{"arch": "unet", "model": "class-conditioned image diffusion model", "dataset": "capsule endoscopy frames (Kvasir-Capsule)", "train_examples": 42238, "image_size": 48, "horizontal_flip": true, "conditioning": "class", "objective": "v", "cond_dim": 256, "targets": ["finding"], "num_classes": 11, "cond_dropout": 0.2, "norm": "layernorm", "hidden_act": "gelu", "channel_attention": "se", "pixel_unshuffle": 2, "widths": [64, 128, 192, 256], "blocks_per_level": 1, "scale_shift_norm": true, "attention": true, "upsampling": "transposed_conv", "init": "trunc_normal_002", "residual_init": "none", "optimizer": "muon", "muon_scale": "match_rms_adamw", "learning_rate": 0.0076, "momentum": 0.95, "nesterov": false, "orthogonalizer": "polar_express", "adamw_lr_other_params": 0.0021, "max_steps": 6400, "batch_size": 512, "epochs": 77.6, "lr_schedule": "wsd", "decay_fraction": 0.2, "final_lr_fraction": 0, "warmup_steps": 320, "weight_decay": 0.1, "adamw_weight_decay_other_params": 0.01}
Rows from block 7, named by matrix and row number. Rows with one number belong to one channel. Each number is 200 + 20 x the weight over its row's rms, rounded and kept within 0 to 999. All counts start at 0. After the name is the row's rms in percent of the matrix's.
# convs0: first 3x3 conv (model.decb.0.0.convs.0.weight, 192x384x3x3), inputs 60-79, a 3x3 kernel for each
# convs1: second 3x3 conv (model.decb.0.0.convs.1.weight, 192x192x3x3, transposed), outputs 60-79, a 3x3 kernel for each
convs0.136,088,194,176,244,180,192,181,199,196,231,184,150,194,104,216,213,237,271,218,197,198,229,220,211,203,232,250,222,186,156,193,184,213,244,200,174,174,145,190,160,188,221,192,170,233,196,231,171,189,294,183,205,273,249,196,209,215,217,192,196,180,232,204,170,196,244,197,188,200,209,226,178,190,224,205,224,179,196,236,195,210,205,210,188,219,190,226,182,168,185,217,168,155,182,211,181,247,190,173,192,225,199,213,189,206,231,238,206,203,202,227,198,231,224,240,237,222,193,206,199,210,162,182,232,195,189,172,190,204,179,177,185,194,184,191,196,181,199,187,217,229,197,252,211,262,223,226,202,183,227,199,185,222,226,164,159,193,197,157,250,256,181,235,198,190,177,185,234,202,176,205,192,195,235,221,202,238,247,182,257,198
convs0.137,102,167,210,220,193,163,192,187,164,209,212,180,209,199,284,204,188,222,216,155,178,198,228,181,140,194,174,206,208,190,175,185,160,228,181,152,179,207,236,207,169,147,151,205,139,161,227,268,242,186,223,203,213,202,202,239,218,204,162,180,208,184,168,189,191,193,193,173,220,178,162,177,199,207,167,213,205,209,182,157,212,225,214,219,211,194,208,237,212,191,190,240,184,188,219,209,212,185,181,216,174,162,184,238,194,136,164,176,227,163,210,197,182,230,229,149,233,172,206,208,159,200,198,157,175,178,129,203,194,183,230,254,192,176,153,196,167,161,180,143,198,183,230,182,188,171,223,237,200,262,229,168,192,188,189,226,232,189,201,191,158,256,181,196,210,179,229,179,162,186,258,195,209,167,189,188,185,166,209,182,129
convs0.138,101,197,247,219,215,177,177,248,208,261,224,168,179,140,168,191,242,200,206,156,228,227,262,186,206,254,212,186,196,185,219,187,196,237,202,160,219,182,196,178,170,192,219,159,203,201,226,269,238,206,215,222,205,237,232,175,186,185,133,161,189,149,190,120,199,204,195,202,219,174,241,193,188,254,226,262,184,225,173,239,240,251,204,144,195,257,200,207,202,218,246,201,160,166,178,227,154,243,240,271,208,177,208,144,233,193,180,218,178,226,237,190,196,206,191,187,283,181,204,159,176,186,251,228,191,165,176,222,224,155,222,208,170,161,188,144,176,171,210,159,186,187,205,164,206,202,192,176,168,168,159,201,226,223,290,172,216,163,226,208,194,197,209,200,221,224,214,191,189,228,159,159,249,204,179,188,225,203,249,194,209
convs0.139,101,238,251,228,245,194,202,191,233,159,188,203,159,218,217,215,189,189,198,188,196,206,175,220,202,203,166,157,227,197,228,166,167,191,196,263,195,173,175,190,249,227,205,204,185,183,153,198,183,181,208,224,125,145,156,164,205,151,183,213,206,178,221,187,174,183,212,196,161,247,235,179,268,245,200,198,199,200,138,240,229,224,176,230,170,253,186,186,202,201,192,210,180,239,169,210,161,186,223,190,232,208,188,182,179,174,219,235,228,177,241,232,155,172,157,172,182,165,185,214,206,206,140,226,188,184,175,222,155,235,171,169,240,195,199,186,210,148,220,187,234,225,207,156,245,227,232,180,270,234,238,180,167,226,248,183,197,231,207,193,212,253,192,178,146,178,182,171,153,162,127,204,204,169,194,168,198,195,186,124,188
convs0.140,100,198,202,164,188,126,157,160,217,170,160,204,208,153,200,206,182,221,248,224,154,199,212,203,176,237,193,242,234,194,222,182,205,178,157,201,212,236,204,213,236,205,187,192,241,190,170,144,210,233,208,223,217,158,213,212,224,207,164,249,202,209,176,164,214,223,209,236,206,237,234,228,174,143,162,226,203,187,180,205,183,212,158,224,165,151,200,186,236,187,165,205,166,140,214,206,235,219,232,144,223,191,184,207,222,202,210,167,184,176,197,196,179,225,160,190,221,195,194,172,211,211,213,205,238,230,199,206,212,197,197,221,223,166,177,180,168,168,206,149,208,195,171,178,172,206,146,213,159,167,164,157,162,255,214,193,232,235,208,194,290,227,246,198,204,190,229,233,221,212,249,189,221,245,198,193,194,220,212,281,218
convs0.141,105,202,227,173,170,208,207,193,196,177,180,248,187,242,80,189,218,199,181,192,204,191,191,225,212,178,197,189,212,168,189,203,185,178,183,175,172,253,217,219,202,155,194,213,171,202,188,210,202,233,214,275,224,195,237,202,214,182,177,151,162,177,134,131,198,234,225,218,188,183,207,248,156,184,190,167,167,191,161,177,173,168,156,190,229,219,213,180,187,180,185,181,204,229,223,195,227,221,234,210,210,157,159,213,190,211,200,180,226,195,221,225,225,224,221,227,202,186,234,226,220,239,160,198,184,181,208,175,172,185,199,187,157,225,196,227,175,266,206,212,168,219,199,197,174,243,204,235,258,232,213,203,195,206,210,226,202,197,175,161,215,210,175,181,218,208,236,220,199,173,220,221,194,217,172,205,205,191,191,184,183
convs0.142,105,219,192,214,203,225,220,220,194,160,195,171,197,147,182,200,175,215,206,155,172,185,204,209,253,216,196,225,164,202,193,218,198,188,192,208,165,266,229,202,225,199,223,228,229,205,207,180,180,89,149,132,179,176,207,219,206,208,200,242,181,185,178,197,193,182,197,226,200,149,170,234,201,203,213,236,238,249,191,250,227,225,207,196,200,200,226,259,193,248,270,196,170,261,196,210,208,179,194,181,189,202,197,198,209,150,193,180,180,202,163,204,216,185,210,215,228,248,179,162,175,190,200,180,198,215,226,191,215,195,143,180,224,225,208,209,203,195,140,150,228,268,224,180,202,178,165,198,166,146,206,188,179,201,235,243,213,228,211,223,238,261,237,189,212,188,173,195,215,211,199,172,189,194,194,218,137,183,176,172,181
convs0.143,093,244,181,202,186,215,177,208,191,206,174,188,212,144,214,153,209,278,177,213,202,183,177,230,242,236,215,242,202,255,136,196,209,174,259,182,199,164,172,167,200,179,224,186,171,183,259,232,185,260,234,217,187,225,147,223,236,200,220,183,228,155,207,213,216,251,236,229,204,174,183,223,240,197,198,181,185,195,163,198,198,214,149,175,202,207,213,170,256,203,213,179,184,197,237,185,231,191,205,195,177,179,238,203,202,191,182,203,170,201,159,195,201,211,177,186,238,180,207,158,233,160,185,231,183,175,215,203,242,208,207,162,205,169,191,223,216,191,185,214,236,194,258,205,223,214,170,184,130,180,227,260,240,206,226,207,165,172,193,141,234,195,208,178,192,201,196,162,150,241,205,163,203,207,233,192,231,220,174,235,228
convs0.144,102,237,196,217,202,221,220,214,172,174,183,151,216,246,265,225,227,165,208,218,255,214,203,203,188,207,193,208,180,204,256,168,215,199,216,249,225,201,208,198,193,181,182,175,188,196,216,177,250,220,285,191,246,220,217,139,194,189,210,168,173,173,142,183,264,215,268,226,206,228,256,185,150,199,210,230,225,161,203,186,222,214,212,201,211,207,194,200,211,173,210,189,173,214,236,191,208,182,196,196,189,183,208,219,206,230,224,199,210,162,165,203,270,220,189,240,159,191,185,169,195,200,185,182,205,197,185,145,146,182,238,196,208,220,229,242,186,203,176,180,209,200,251,168,152,174,194,227,211,185,220,180,187,176,227,218,239,198,193,185,243,148,186,253,179,205,195,255,196,221,176,191,205,161,169,218,199,215,157,221,182
convs0.145,099,203,170,206,210,224,203,213,165,195,185,203,197,183,196,188,188,161,189,221,195,198,178,167,189,173,210,167,201,185,167,165,137,179,183,193,216,140,181,192,164,161,197,201,182,172,208,227,208,227,173,238,187,194,172,218,225,230,163,157,190,228,226,205,143,199,232,195,173,208,232,186,318,184,194,181,183,152,192,181,149,199,186,191,223,256,196,163,188,244,223,169,209,254,197,192,258,231,158,216,162,205,217,188,200,185,227,203,189,194,189,199,127,158,188,179,168,189,238,159,196,169,177,197,153,175,177,202,197,230,188,168,146,206,216,171,194,183,185,228,164,228,200,213,161,210,219,239,221,175,176,116,229,211,174,212,190,203,173,188,137,187,195,261,235,209,206,200,207,172,197,215,205,163,216,199,215,208,213,204,188
convs0.146,095,221,220,210,196,158,235,156,182,188,238,164,177,180,248,189,147,220,173,198,231,205,218,211,255,199,210,196,204,246,197,151,187,193,200,147,217,189,191,177,191,186,206,216,234,183,198,212,180,199,202,171,222,239,208,227,200,185,208,185,156,176,233,227,181,199,224,216,169,187,232,221,187,196,194,166,209,213,189,216,198,202,201,188,229,154,146,204,158,185,197,196,172,201,233,207,152,198,196,169,179,225,220,184,194,217,201,177,191,220,194,161,218,177,171,255,188,100,241,176,145,260,189,132,222,234,172,199,199,203,183,178,210,201,218,213,218,178,208,222,211,193,204,244,202,192,172,214,182,183,253,146,178,197,177,191,176,141,227,230,148,163,167,208,198,207,196,183,184,178,214,200,203,245,199,198,219,197,226,234,213
convs0.147,096,244,179,178,215,214,216,218,185,194,253,232,173,222,253,202,186,220,214,205,198,156,220,251,204,242,235,180,160,222,172,174,160,176,167,214,169,244,214,202,201,172,181,183,209,219,185,224,209,195,186,182,218,184,203,174,218,157,205,177,188,149,109,160,202,197,222,229,235,206,192,233,215,170,230,208,205,199,198,220,220,160,197,207,185,197,252,209,198,228,208,177,164,224,181,267,197,175,174,197,213,191,192,282,163,188,273,175,191,176,225,149,166,187,193,206,220,153,165,184,192,187,171,167,179,161,175,201,205,189,199,188,187,228,258,205,251,267,177,207,252,203,216,238,183,225,218,218,210,206,181,199,238,188,205,253,195,210,206,180,245,252,174,179,170,243,241,228,213,223,219,200,211,198,172,229,237,164,176,149,199
convs0.148,095,209,205,198,216,224,232,184,135,188,227,196,186,242,167,192,147,133,166,178,198,178,167,213,198,156,183,194,221,225,184,196,212,269,181,215,197,168,199,197,181,169,274,177,150,180,184,204,242,169,214,210,207,187,198,171,204,156,256,202,247,234,246,223,210,152,181,178,143,195,174,170,185,215,247,212,204,186,215,190,166,191,183,180,211,187,189,199,179,213,237,183,203,181,193,197,184,189,241,232,274,212,161,179,196,199,180,215,213,190,180,251,180,203,165,153,188,232,198,191,224,209,211,260,227,184,216,217,184,167,197,218,219,224,211,213,172,244,194,239,170,213,230,230,152,170,211,199,201,208,186,240,180,232,184,229,191,182,248,232,216,227,214,225,213,211,211,201,223,168,162,157,221,190,215,221,272,210,179,161,245
convs0.149,094,199,189,225,229,200,242,176,226,208,194,211,210,260,226,214,215,239,219,219,202,199,172,199,156,187,239,180,174,186,222,178,164,240,175,178,152,197,169,191,210,242,178,214,185,195,177,234,178,191,159,192,195,221,192,238,215,229,200,262,207,195,207,192,155,176,218,227,262,248,216,175,249,189,190,209,208,229,226,209,237,196,159,218,223,248,232,216,159,192,157,199,231,225,238,169,192,171,255,198,187,161,165,177,209,186,220,205,193,188,206,203,167,212,140,225,186,239,252,189,178,197,187,175,183,235,147,229,153,182,183,152,187,221,141,201,190,232,225,246,188,168,192,164,182,248,230,219,232,174,232,147,179,157,172,243,212,209,196,265,228,203,221,236,205,166,183,226,247,165,181,172,239,204,200,223,168,192,213,198,227
convs0.150,108,197,179,213,234,225,273,166,175,227,194,202,207,259,130,172,251,240,170,132,197,256,183,171,172,205,230,153,165,199,148,216,203,215,182,198,227,178,233,254,193,237,193,251,216,212,225,240,203,269,204,229,213,212,215,201,181,166,237,217,224,200,186,233,197,221,191,193,172,184,220,156,186,188,182,158,253,199,191,235,235,200,191,197,216,209,163,197,223,196,181,247,222,186,240,230,171,248,236,237,198,217,211,189,191,223,176,157,159,222,172,176,216,193,166,155,209,217,169,172,195,201,215,254,221,170,193,201,220,227,230,233,236,211,218,188,169,168,188,257,179,195,182,205,160,185,185,223,180,180,182,204,183,175,263,232,253,187,215,206,160,188,199,202,179,174,199,213,148,212,214,255,177,179,197,164,188,235,227,217,201
convs0.151,101,204,143,194,154,175,180,208,321,224,209,232,239,167,235,223,195,185,212,168,187,232,251,232,292,182,232,193,207,209,186,234,202,191,228,188,195,243,233,207,203,191,195,166,160,201,170,214,224,224,210,181,207,155,206,180,192,231,223,223,181,195,256,255,177,130,182,241,197,223,223,153,175,193,163,186,215,221,175,186,227,222,243,158,154,211,239,213,170,254,213,224,208,216,201,195,215,159,172,175,153,180,202,182,154,218,238,207,196,162,186,180,204,183,205,226,232,239,198,177,194,196,191,203,164,198,242,200,212,232,232,194,196,198,200,171,190,189,216,162,200,216,210,176,200,259,173,232,207,212,242,261,270,188,144,198,160,186,187,199,169,198,207,210,183,185,158,230,154,197,124,190,204,243,229,214,175,167,194,185,227
convs0.152,097,186,186,203,177,169,215,185,190,223,238,169,166,149,205,228,209,200,239,236,241,223,200,155,181,210,191,236,206,179,180,209,211,175,218,205,212,196,163,154,216,219,162,241,254,189,188,187,184,249,130,274,234,263,253,211,218,224,215,172,174,221,201,170,223,232,250,187,204,255,212,206,223,200,189,211,204,205,223,220,220,170,189,201,196,205,215,170,193,214,207,191,186,156,207,185,218,186,216,218,173,202,199,199,168,221,202,183,188,175,206,204,169,199,207,226,194,168,155,156,151,138,192,152,165,164,182,171,209,183,167,221,170,186,250,213,246,190,213,212,176,257,162,246,211,169,218,198,191,170,201,169,138,200,207,192,200,193,194,197,214,220,246,170,164,210,198,168,226,179,147,212,154,213,220,172,203,187,205,178,174
convs0.153,101,162,258,209,216,172,206,222,205,208,198,186,174,260,207,203,206,216,216,239,221,208,202,230,206,189,194,210,200,244,214,194,204,182,167,213,181,204,226,198,184,223,195,192,202,205,193,217,196,202,192,191,164,198,241,258,204,215,163,186,170,197,159,190,211,208,179,217,250,197,167,199,245,196,208,192,216,201,165,162,199,170,247,204,225,224,216,228,227,218,200,201,191,221,202,147,198,199,173,194,217,229,230,170,228,182,218,203,211,194,164,187,200,128,174,215,197,233,167,195,182,165,152,217,231,140,174,213,182,171,181,181,159,216,203,143,218,214,194,261,184,181,238,209,171,216,214,172,166,192,216,240,196,212,176,157,182,220,195,199,164,202,144,182,230,191,207,214,189,211,211,216,200,236,189,204,232,154,134,197,191
convs0.154,100,204,183,189,160,188,176,218,146,208,198,222,212,152,242,216,171,185,198,160,138,175,195,174,141,179,187,199,164,245,211,215,181,171,205,190,218,224,220,174,182,229,191,196,196,207,205,176,201,199,211,179,207,174,196,176,259,202,211,215,200,212,168,239,196,163,155,210,226,258,227,172,275,222,205,217,201,201,266,232,168,216,178,189,189,245,156,197,228,158,197,194,243,228,185,161,192,172,198,134,189,191,198,227,181,199,202,163,170,191,220,204,202,218,148,143,148,179,232,190,177,198,222,156,211,223,225,203,182,196,217,232,175,263,232,231,229,165,202,158,222,225,195,196,220,167,195,209,202,212,172,269,206,230,188,222,177,268,233,248,279,272,244,180,218,191,189,177,179,211,226,191,199,200,185,216,178,210,249,210,248
convs1.136,063,239,217,213,200,180,164,172,190,189,202,171,219,163,168,210,193,212,199,195,267,219,178,215,194,177,180,192,234,245,223,194,240,247,182,190,178,204,190,200,204,197,220,217,203,236,195,238,223,183,201,216,166,175,194,195,199,205,192,162,213,189,182,205,215,216,202,200,205,179,192,194,205,196,203,217,209,197,205,199,202,188,198,175,195,224,198,219,202,214,212,208,231,213,230,208,225,210,199,189,204,206,208,186,175,177,188,186,195,176,172,195,178,142,196,184,147,201,199,230,226,192,189,204,181,228,187,225,182,181,199,151,172,188,202,184,208,231,218,203,200,224,200,199,213,175,180,184,188,193,174,207,187,186,211,255,223,239,222,212,219,203,207,230,177,201,169,182,194,192,186,215,224,210,247,206,197,216,210,229,223
convs1.137,131,221,205,215,205,172,191,212,253,230,215,218,152,202,237,200,172,221,214,186,222,210,219,210,192,196,200,235,196,187,180,198,194,176,224,227,200,181,211,222,204,170,180,220,180,206,228,199,213,175,171,182,191,207,193,202,196,176,210,203,242,197,182,232,190,196,184,191,201,201,180,167,182,233,195,226,229,197,201,199,154,213,191,196,210,182,179,187,154,230,214,200,203,201,217,190,212,150,238,218,159,189,209,198,196,231,214,177,182,205,230,224,196,194,222,221,197,187,190,202,205,236,248,224,230,252,224,208,211,240,201,192,201,207,171,205,183,180,212,199,207,202,172,196,206,216,200,206,208,217,227,250,174,180,177,217,215,202,214,195,192,221,226,196,175,192,193,180,199,183,211,232,176,149,205,191,181,212,163,210,226
convs1.138,102,178,186,230,174,196,181,188,191,240,201,167,198,203,209,224,225,196,211,198,168,203,193,200,208,213,212,221,179,181,194,186,186,221,177,185,150,206,200,202,181,170,187,226,208,218,163,221,216,195,191,196,211,191,209,209,236,212,227,238,204,187,203,178,187,193,213,207,207,201,161,153,199,182,184,199,224,229,228,198,178,230,178,182,179,209,197,210,214,200,227,170,249,211,221,213,201,202,197,235,212,233,197,234,233,180,212,177,200,177,214,197,196,221,157,202,202,179,208,230,197,232,180,201,165,207,220,204,202,214,169,170,180,199,180,192,179,195,185,217,204,219,184,176,225,203,187,163,198,174,216,233,225,205,206,229,182,231,215,189,247,201,196,183,237,238,177,205,217,199,222,201,180,213,221,210,200,196,180,188,190
convs1.139,111,193,206,216,186,169,206,196,197,234,224,197,150,234,205,159,208,209,207,152,169,178,177,182,228,227,183,176,179,220,239,217,222,209,197,210,215,208,184,213,230,177,225,183,165,200,214,215,220,224,196,198,204,204,229,195,171,160,181,195,207,196,202,200,222,182,208,213,201,202,190,190,182,209,191,261,225,175,202,183,221,182,219,217,191,194,209,207,188,181,236,219,242,206,195,227,223,205,195,231,200,186,210,231,165,212,245,211,226,230,225,194,179,191,232,214,210,200,182,214,210,221,226,250,187,189,194,220,213,208,194,212,182,182,192,194,202,187,163,189,185,210,174,203,204,199,206,166,187,174,224,205,184,205,185,242,172,191,201,231,189,240,202,219,206,196,181,199,236,160,189,187,179,217,200,227,195,182,178,185,184
convs1.140,101,193,160,203,195,184,175,211,185,194,173,214,203,175,211,220,205,241,234,220,230,209,186,184,177,203,217,213,196,199,204,197,228,184,198,214,222,200,200,197,184,239,175,185,219,176,224,185,180,206,196,202,179,220,182,242,203,223,223,209,195,212,192,182,215,189,225,185,203,204,209,188,245,223,185,195,209,200,207,212,197,197,208,196,199,241,220,209,231,220,213,227,225,245,207,197,243,254,179,171,197,199,235,226,254,210,183,218,207,186,206,207,226,215,173,170,179,201,163,180,168,198,181,204,221,221,179,202,225,173,195,222,239,197,198,219,212,184,205,220,197,173,205,183,200,192,190,209,196,204,191,231,239,204,187,208,184,222,216,220,202,194,178,196,191,178,212,177,210,199,167,190,213,227,214,235,259,218,185,219,189
convs1.141,101,213,187,203,179,187,201,215,207,205,215,199,184,181,182,191,227,199,200,214,190,208,222,201,189,222,218,204,203,199,203,217,165,214,212,183,208,227,208,214,197,216,166,212,166,184,221,187,210,190,216,200,206,223,216,203,212,225,209,208,215,224,201,221,237,243,215,201,233,208,198,175,199,185,204,174,201,197,173,173,163,162,232,251,252,238,231,242,216,241,246,204,215,206,221,215,221,214,259,235,169,177,197,218,201,188,213,208,202,205,205,176,202,209,193,196,203,181,206,203,180,201,210,182,186,202,185,149,206,219,158,203,242,189,195,207,178,194,177,199,172,193,194,195,209,196,193,191,186,190,178,199,212,186,200,187,180,147,158,152,190,191,202,213,235,202,206,220,200,205,198,179,217,213,216,203,182,201,163,180,193
convs1.142,095,200,183,220,204,202,236,184,181,207,198,189,181,209,174,208,185,190,198,225,216,191,210,197,181,203,179,183,183,180,196,188,195,212,186,210,191,207,169,185,212,179,192,212,200,207,220,169,191,152,154,205,162,180,188,160,187,174,167,205,195,194,209,242,195,168,197,193,183,210,200,193,176,184,216,205,173,179,178,208,190,204,205,231,188,161,179,193,186,192,199,155,185,197,138,148,155,195,190,170,171,174,157,181,180,175,148,178,193,187,151,197,172,180,199,222,246,228,218,227,211,178,191,209,193,206,219,198,205,217,190,172,192,185,185,211,168,185,155,190,192,174,206,217,229,199,203,199,191,185,195,183,191,197,155,155,180,165,172,194,213,201,206,176,169,182,192,208,190,219,202,216,213,247,235,189,178,201,209,191,197
convs1.143,054,203,191,228,209,162,181,202,198,223,213,195,216,187,180,219,182,186,216,187,194,218,180,174,198,187,214,222,222,203,221,180,229,193,170,169,196,197,207,199,219,193,218,192,207,194,228,214,189,197,225,197,188,193,198,210,196,230,182,169,240,182,157,216,223,210,222,194,209,194,203,167,207,175,204,187,180,210,203,238,217,189,227,134,149,186,227,222,180,215,189,173,213,203,202,211,191,214,231,217,204,209,193,180,208,214,164,185,204,214,162,180,187,198,221,162,196,220,198,189,172,193,186,201,186,212,179,255,228,184,215,191,178,197,171,192,199,210,229,194,194,223,224,203,215,183,199,198,198,211,210,214,221,197,177,217,235,210,223,195,231,174,162,223,204,219,172,166,210,179,159,186,226,226,223,216,206,199,202,189,212
convs1.144,107,178,179,208,195,189,212,194,194,156,171,166,230,216,139,193,233,215,207,202,214,200,182,231,211,180,225,211,208,184,203,194,180,189,227,234,230,207,168,177,220,229,228,193,210,220,197,195,182,186,193,162,204,184,177,198,199,207,189,229,197,175,182,192,203,199,176,184,159,183,190,179,235,223,197,200,208,204,187,213,208,218,185,183,182,180,219,219,215,222,228,193,165,184,193,255,232,213,219,223,188,191,190,215,202,214,176,214,216,202,241,196,207,201,204,220,215,228,184,198,197,183,210,219,209,202,211,181,203,239,206,223,176,226,199,190,174,184,171,201,197,151,208,215,210,192,168,176,217,201,185,211,189,216,226,199,197,221,236,193,209,166,200,192,195,187,178,178,179,207,185,166,181,176,196,198,188,208,233,183,189
convs1.145,121,226,205,210,202,182,207,208,191,160,206,210,195,207,204,229,225,202,191,188,192,222,201,201,191,210,217,214,186,204,193,159,165,186,163,198,203,208,213,170,207,178,191,187,201,201,216,171,220,210,193,184,224,204,194,189,176,182,202,194,183,177,206,200,192,221,242,198,219,208,184,197,168,189,214,187,210,218,210,172,188,158,190,168,206,213,178,210,176,213,188,229,189,214,232,198,177,244,226,158,199,182,175,205,201,209,222,191,172,164,192,218,227,185,226,213,177,188,168,162,161,228,234,193,179,197,204,213,220,238,198,250,203,208,200,201,176,175,210,211,219,202,182,202,231,178,204,186,175,187,187,205,183,215,157,203,200,191,204,187,210,191,182,186,192,154,205,188,189,203,218,255,203,236,185,193,214,219,215,215,189
convs1.146,080,182,188,184,206,197,154,228,211,186,210,208,189,227,203,174,217,191,204,217,191,197,217,188,185,231,217,212,161,202,209,197,196,207,204,201,198,212,212,204,203,202,182,186,184,184,207,171,202,189,186,182,218,204,229,209,222,150,191,219,205,187,242,198,195,191,193,192,218,212,184,221,203,172,193,212,183,200,207,196,222,199,196,189,178,184,208,206,218,223,215,221,192,202,190,185,204,236,193,171,186,174,195,192,186,235,180,199,224,206,225,218,200,238,191,185,187,174,202,201,198,211,193,178,215,191,178,211,211,172,186,174,216,211,223,204,202,186,194,197,211,174,223,216,193,186,207,205,187,183,198,191,197,215,184,208,192,190,213,196,198,194,179,195,154,210,191,192,196,178,175,231,161,211,226,180,177,199,192,181,199
convs1.147,085,217,223,217,215,219,245,228,226,209,220,204,205,230,190,178,204,212,190,219,199,212,199,198,184,212,220,200,215,214,211,184,178,201,217,220,198,206,186,201,226,187,209,251,218,217,180,189,226,194,186,191,182,207,197,187,224,203,192,233,190,180,187,167,194,187,179,177,163,183,202,166,161,180,119,160,182,159,163,208,172,191,169,194,239,209,193,220,212,210,219,196,170,184,213,165,208,238,226,226,227,201,202,204,201,210,186,176,198,214,215,202,216,184,219,195,207,207,222,208,213,213,171,195,182,210,208,211,203,218,215,169,190,218,189,171,189,233,214,212,223,207,210,206,203,209,185,210,163,181,171,172,154,210,166,188,206,169,221,224,215,198,223,236,193,215,194,224,188,217,207,212,198,186,181,224,211,233,199,185,215
convs1.148,093,224,238,223,221,208,206,201,233,195,214,171,211,203,187,171,200,190,197,196,220,203,217,244,224,217,215,229,227,201,223,191,204,208,209,187,183,204,157,223,215,193,226,218,224,236,235,217,220,205,192,190,194,180,174,178,144,198,190,177,193,184,177,179,213,204,205,191,204,222,178,194,172,239,181,194,187,220,235,207,195,203,194,200,189,193,216,218,201,180,202,146,187,188,192,211,236,211,203,168,219,194,169,181,222,231,169,201,177,201,214,207,201,189,220,210,188,181,233,200,160,184,200,204,177,165,201,221,177,192,184,181,143,192,191,214,204,221,234,185,194,188,169,189,229,214,178,211,214,194,183,175,184,218,183,218,161,188,187,185,168,195,200,147,181,205,165,176,187,171,211,237,192,188,207,194,206,176,157,197,212
convs1.149,086,211,200,232,198,199,206,195,202,195,181,200,209,253,207,205,210,207,202,178,143,205,204,228,221,220,186,185,200,192,183,189,185,206,189,219,250,190,222,186,211,190,206,191,216,214,219,200,205,201,200,218,217,245,204,196,214,190,210,217,202,210,221,210,199,193,199,193,200,203,220,217,223,174,168,208,209,189,167,196,184,180,226,201,213,196,197,219,216,206,174,179,203,175,217,187,187,185,155,193,209,217,198,173,210,185,204,213,206,181,206,192,195,218,182,207,222,189,212,214,221,194,200,202,221,235,249,166,199,204,209,196,220,217,177,220,191,199,248,207,196,203,207,181,162,189,166,163,192,210,225,228,250,200,211,212,233,192,215,197,222,221,225,203,158,197,162,179,206,183,202,200,192,180,178,139,213,184,145,233,211
convs1.150,083,181,187,176,185,167,163,217,217,196,209,186,204,178,213,208,227,220,201,220,222,231,209,215,225,198,208,212,208,224,216,212,225,224,245,227,228,226,209,210,185,175,195,185,197,209,207,199,193,193,193,188,217,207,204,225,212,210,237,236,232,197,200,191,248,250,243,228,242,206,174,166,167,211,209,195,198,171,169,192,181,175,219,237,227,205,190,217,172,164,191,208,227,192,200,226,208,229,215,200,206,211,234,209,225,224,211,233,232,220,198,204,181,200,197,171,200,177,198,214,193,208,208,205,192,193,162,194,188,185,226,211,225,205,205,216,216,202,195,196,191,211,209,218,217,207,194,200,170,196,193,197,184,163,182,205,212,198,198,181,166,189,164,198,210,212,211,199,187,203,213,197,185,175,199,205,232,222,226,247,210
convs1.151,125,188,176,179,195,241,242,222,226,192,176,178,234,147,195,183,167,208,193,203,185,204,207,181,187,212,186,238,175,185,175,228,214,208,206,169,228,170,214,208,204,199,220,188,183,193,206,185,227,216,174,197,182,194,184,165,177,191,200,207,176,180,173,173,182,202,176,188,213,250,171,197,224,227,178,188,216,217,253,174,206,194,163,213,218,212,210,195,219,206,222,152,185,178,203,210,200,217,187,215,186,212,191,215,146,204,235,217,227,218,195,208,205,190,194,228,185,192,221,214,155,200,207,224,199,218,192,198,198,204,194,182,162,207,154,182,210,198,177,223,202,223,189,214,205,223,203,213,179,202,194,186,174,205,194,196,193,199,166,175,215,219,189,247,234,220,224,175,233,232,243,198,196,193,183,193,220,218,210,187,196
convs1.152,105,198,204,237,199,216,216,185,200,215,171,128,195,243,189,208,238,198,245,211,183,167,196,180,185,231,175,231,222,205,210,181,207,209,196,178,209,222,215,232,203,208,210,215,194,218,206,217,187,220,212,210,173,212,221,203,202,212,189,202,176,185,199,187,182,197,193,193,203,185,157,190,152,215,207,177,227,177,226,207,214,200,237,216,235,189,217,189,221,243,220,210,257,216,234,222,208,210,181,191,178,203,217,192,190,191,211,197,200,207,213,183,215,219,209,211,195,226,197,193,171,197,221,191,230,192,210,188,194,206,205,184,167,180,222,189,198,196,177,207,162,212,204,143,194,181,180,200,178,220,233,181,200,203,183,169,202,201,163,184,180,197,201,188,201,194,181,199,170,202,228,217,177,227,167,187,208,177,190,205,189
convs1.153,089,171,186,205,192,201,193,206,203,187,210,203,218,211,203,220,193,186,211,208,222,219,228,211,233,266,213,249,211,241,199,194,193,203,193,218,237,203,201,188,177,199,230,209,187,218,202,166,203,182,184,187,217,204,193,217,206,262,185,201,212,181,214,214,206,187,240,223,223,181,191,201,202,193,173,180,211,219,211,198,204,203,211,189,199,174,172,193,193,187,208,187,206,167,200,210,216,176,189,198,203,203,228,186,196,216,214,221,204,162,198,197,181,221,195,206,233,186,207,198,183,210,187,175,207,200,178,205,234,167,184,245,247,197,189,222,215,197,215,199,212,186,199,200,216,208,199,210,196,202,160,172,224,173,216,181,211,216,167,199,195,227,231,169,186,161,192,178,183,201,183,179,210,203,196,224,182,228,191,202,221
convs1.154,104,209,231,200,194,228,208,196,211,215,207,223,199,213,208,193,246,162,206,194,185,190,184,226,201,195,189,198,178,209,203,206,189,212,234,237,204,194,200,191,209,189,202,208,179,171,191,194,227,193,200,177,205,208,236,233,182,222,211,184,191,189,182,189,229,209,193,199,231,200,199,184,213,215,195,211,224,205,188,209,216,218,222,180,175,184,179,180,210,238,237,214,203,228,216,195,202,203,227,210,205,221,220,199,168,195,178,169,171,223,199,208,220,218,200,209,230,194,187,202,158,197,238,218,194,179,157,239,229,192,206,232,183,211,223,195,218,231,201,183,171,188,207,204,208,211,237,249,209,209,221,169,215,220,192,192,198,172,198,183,196,181,222,193,193,210,189,207,190,222,261,223,192,204,218,184,189,220,197,202,216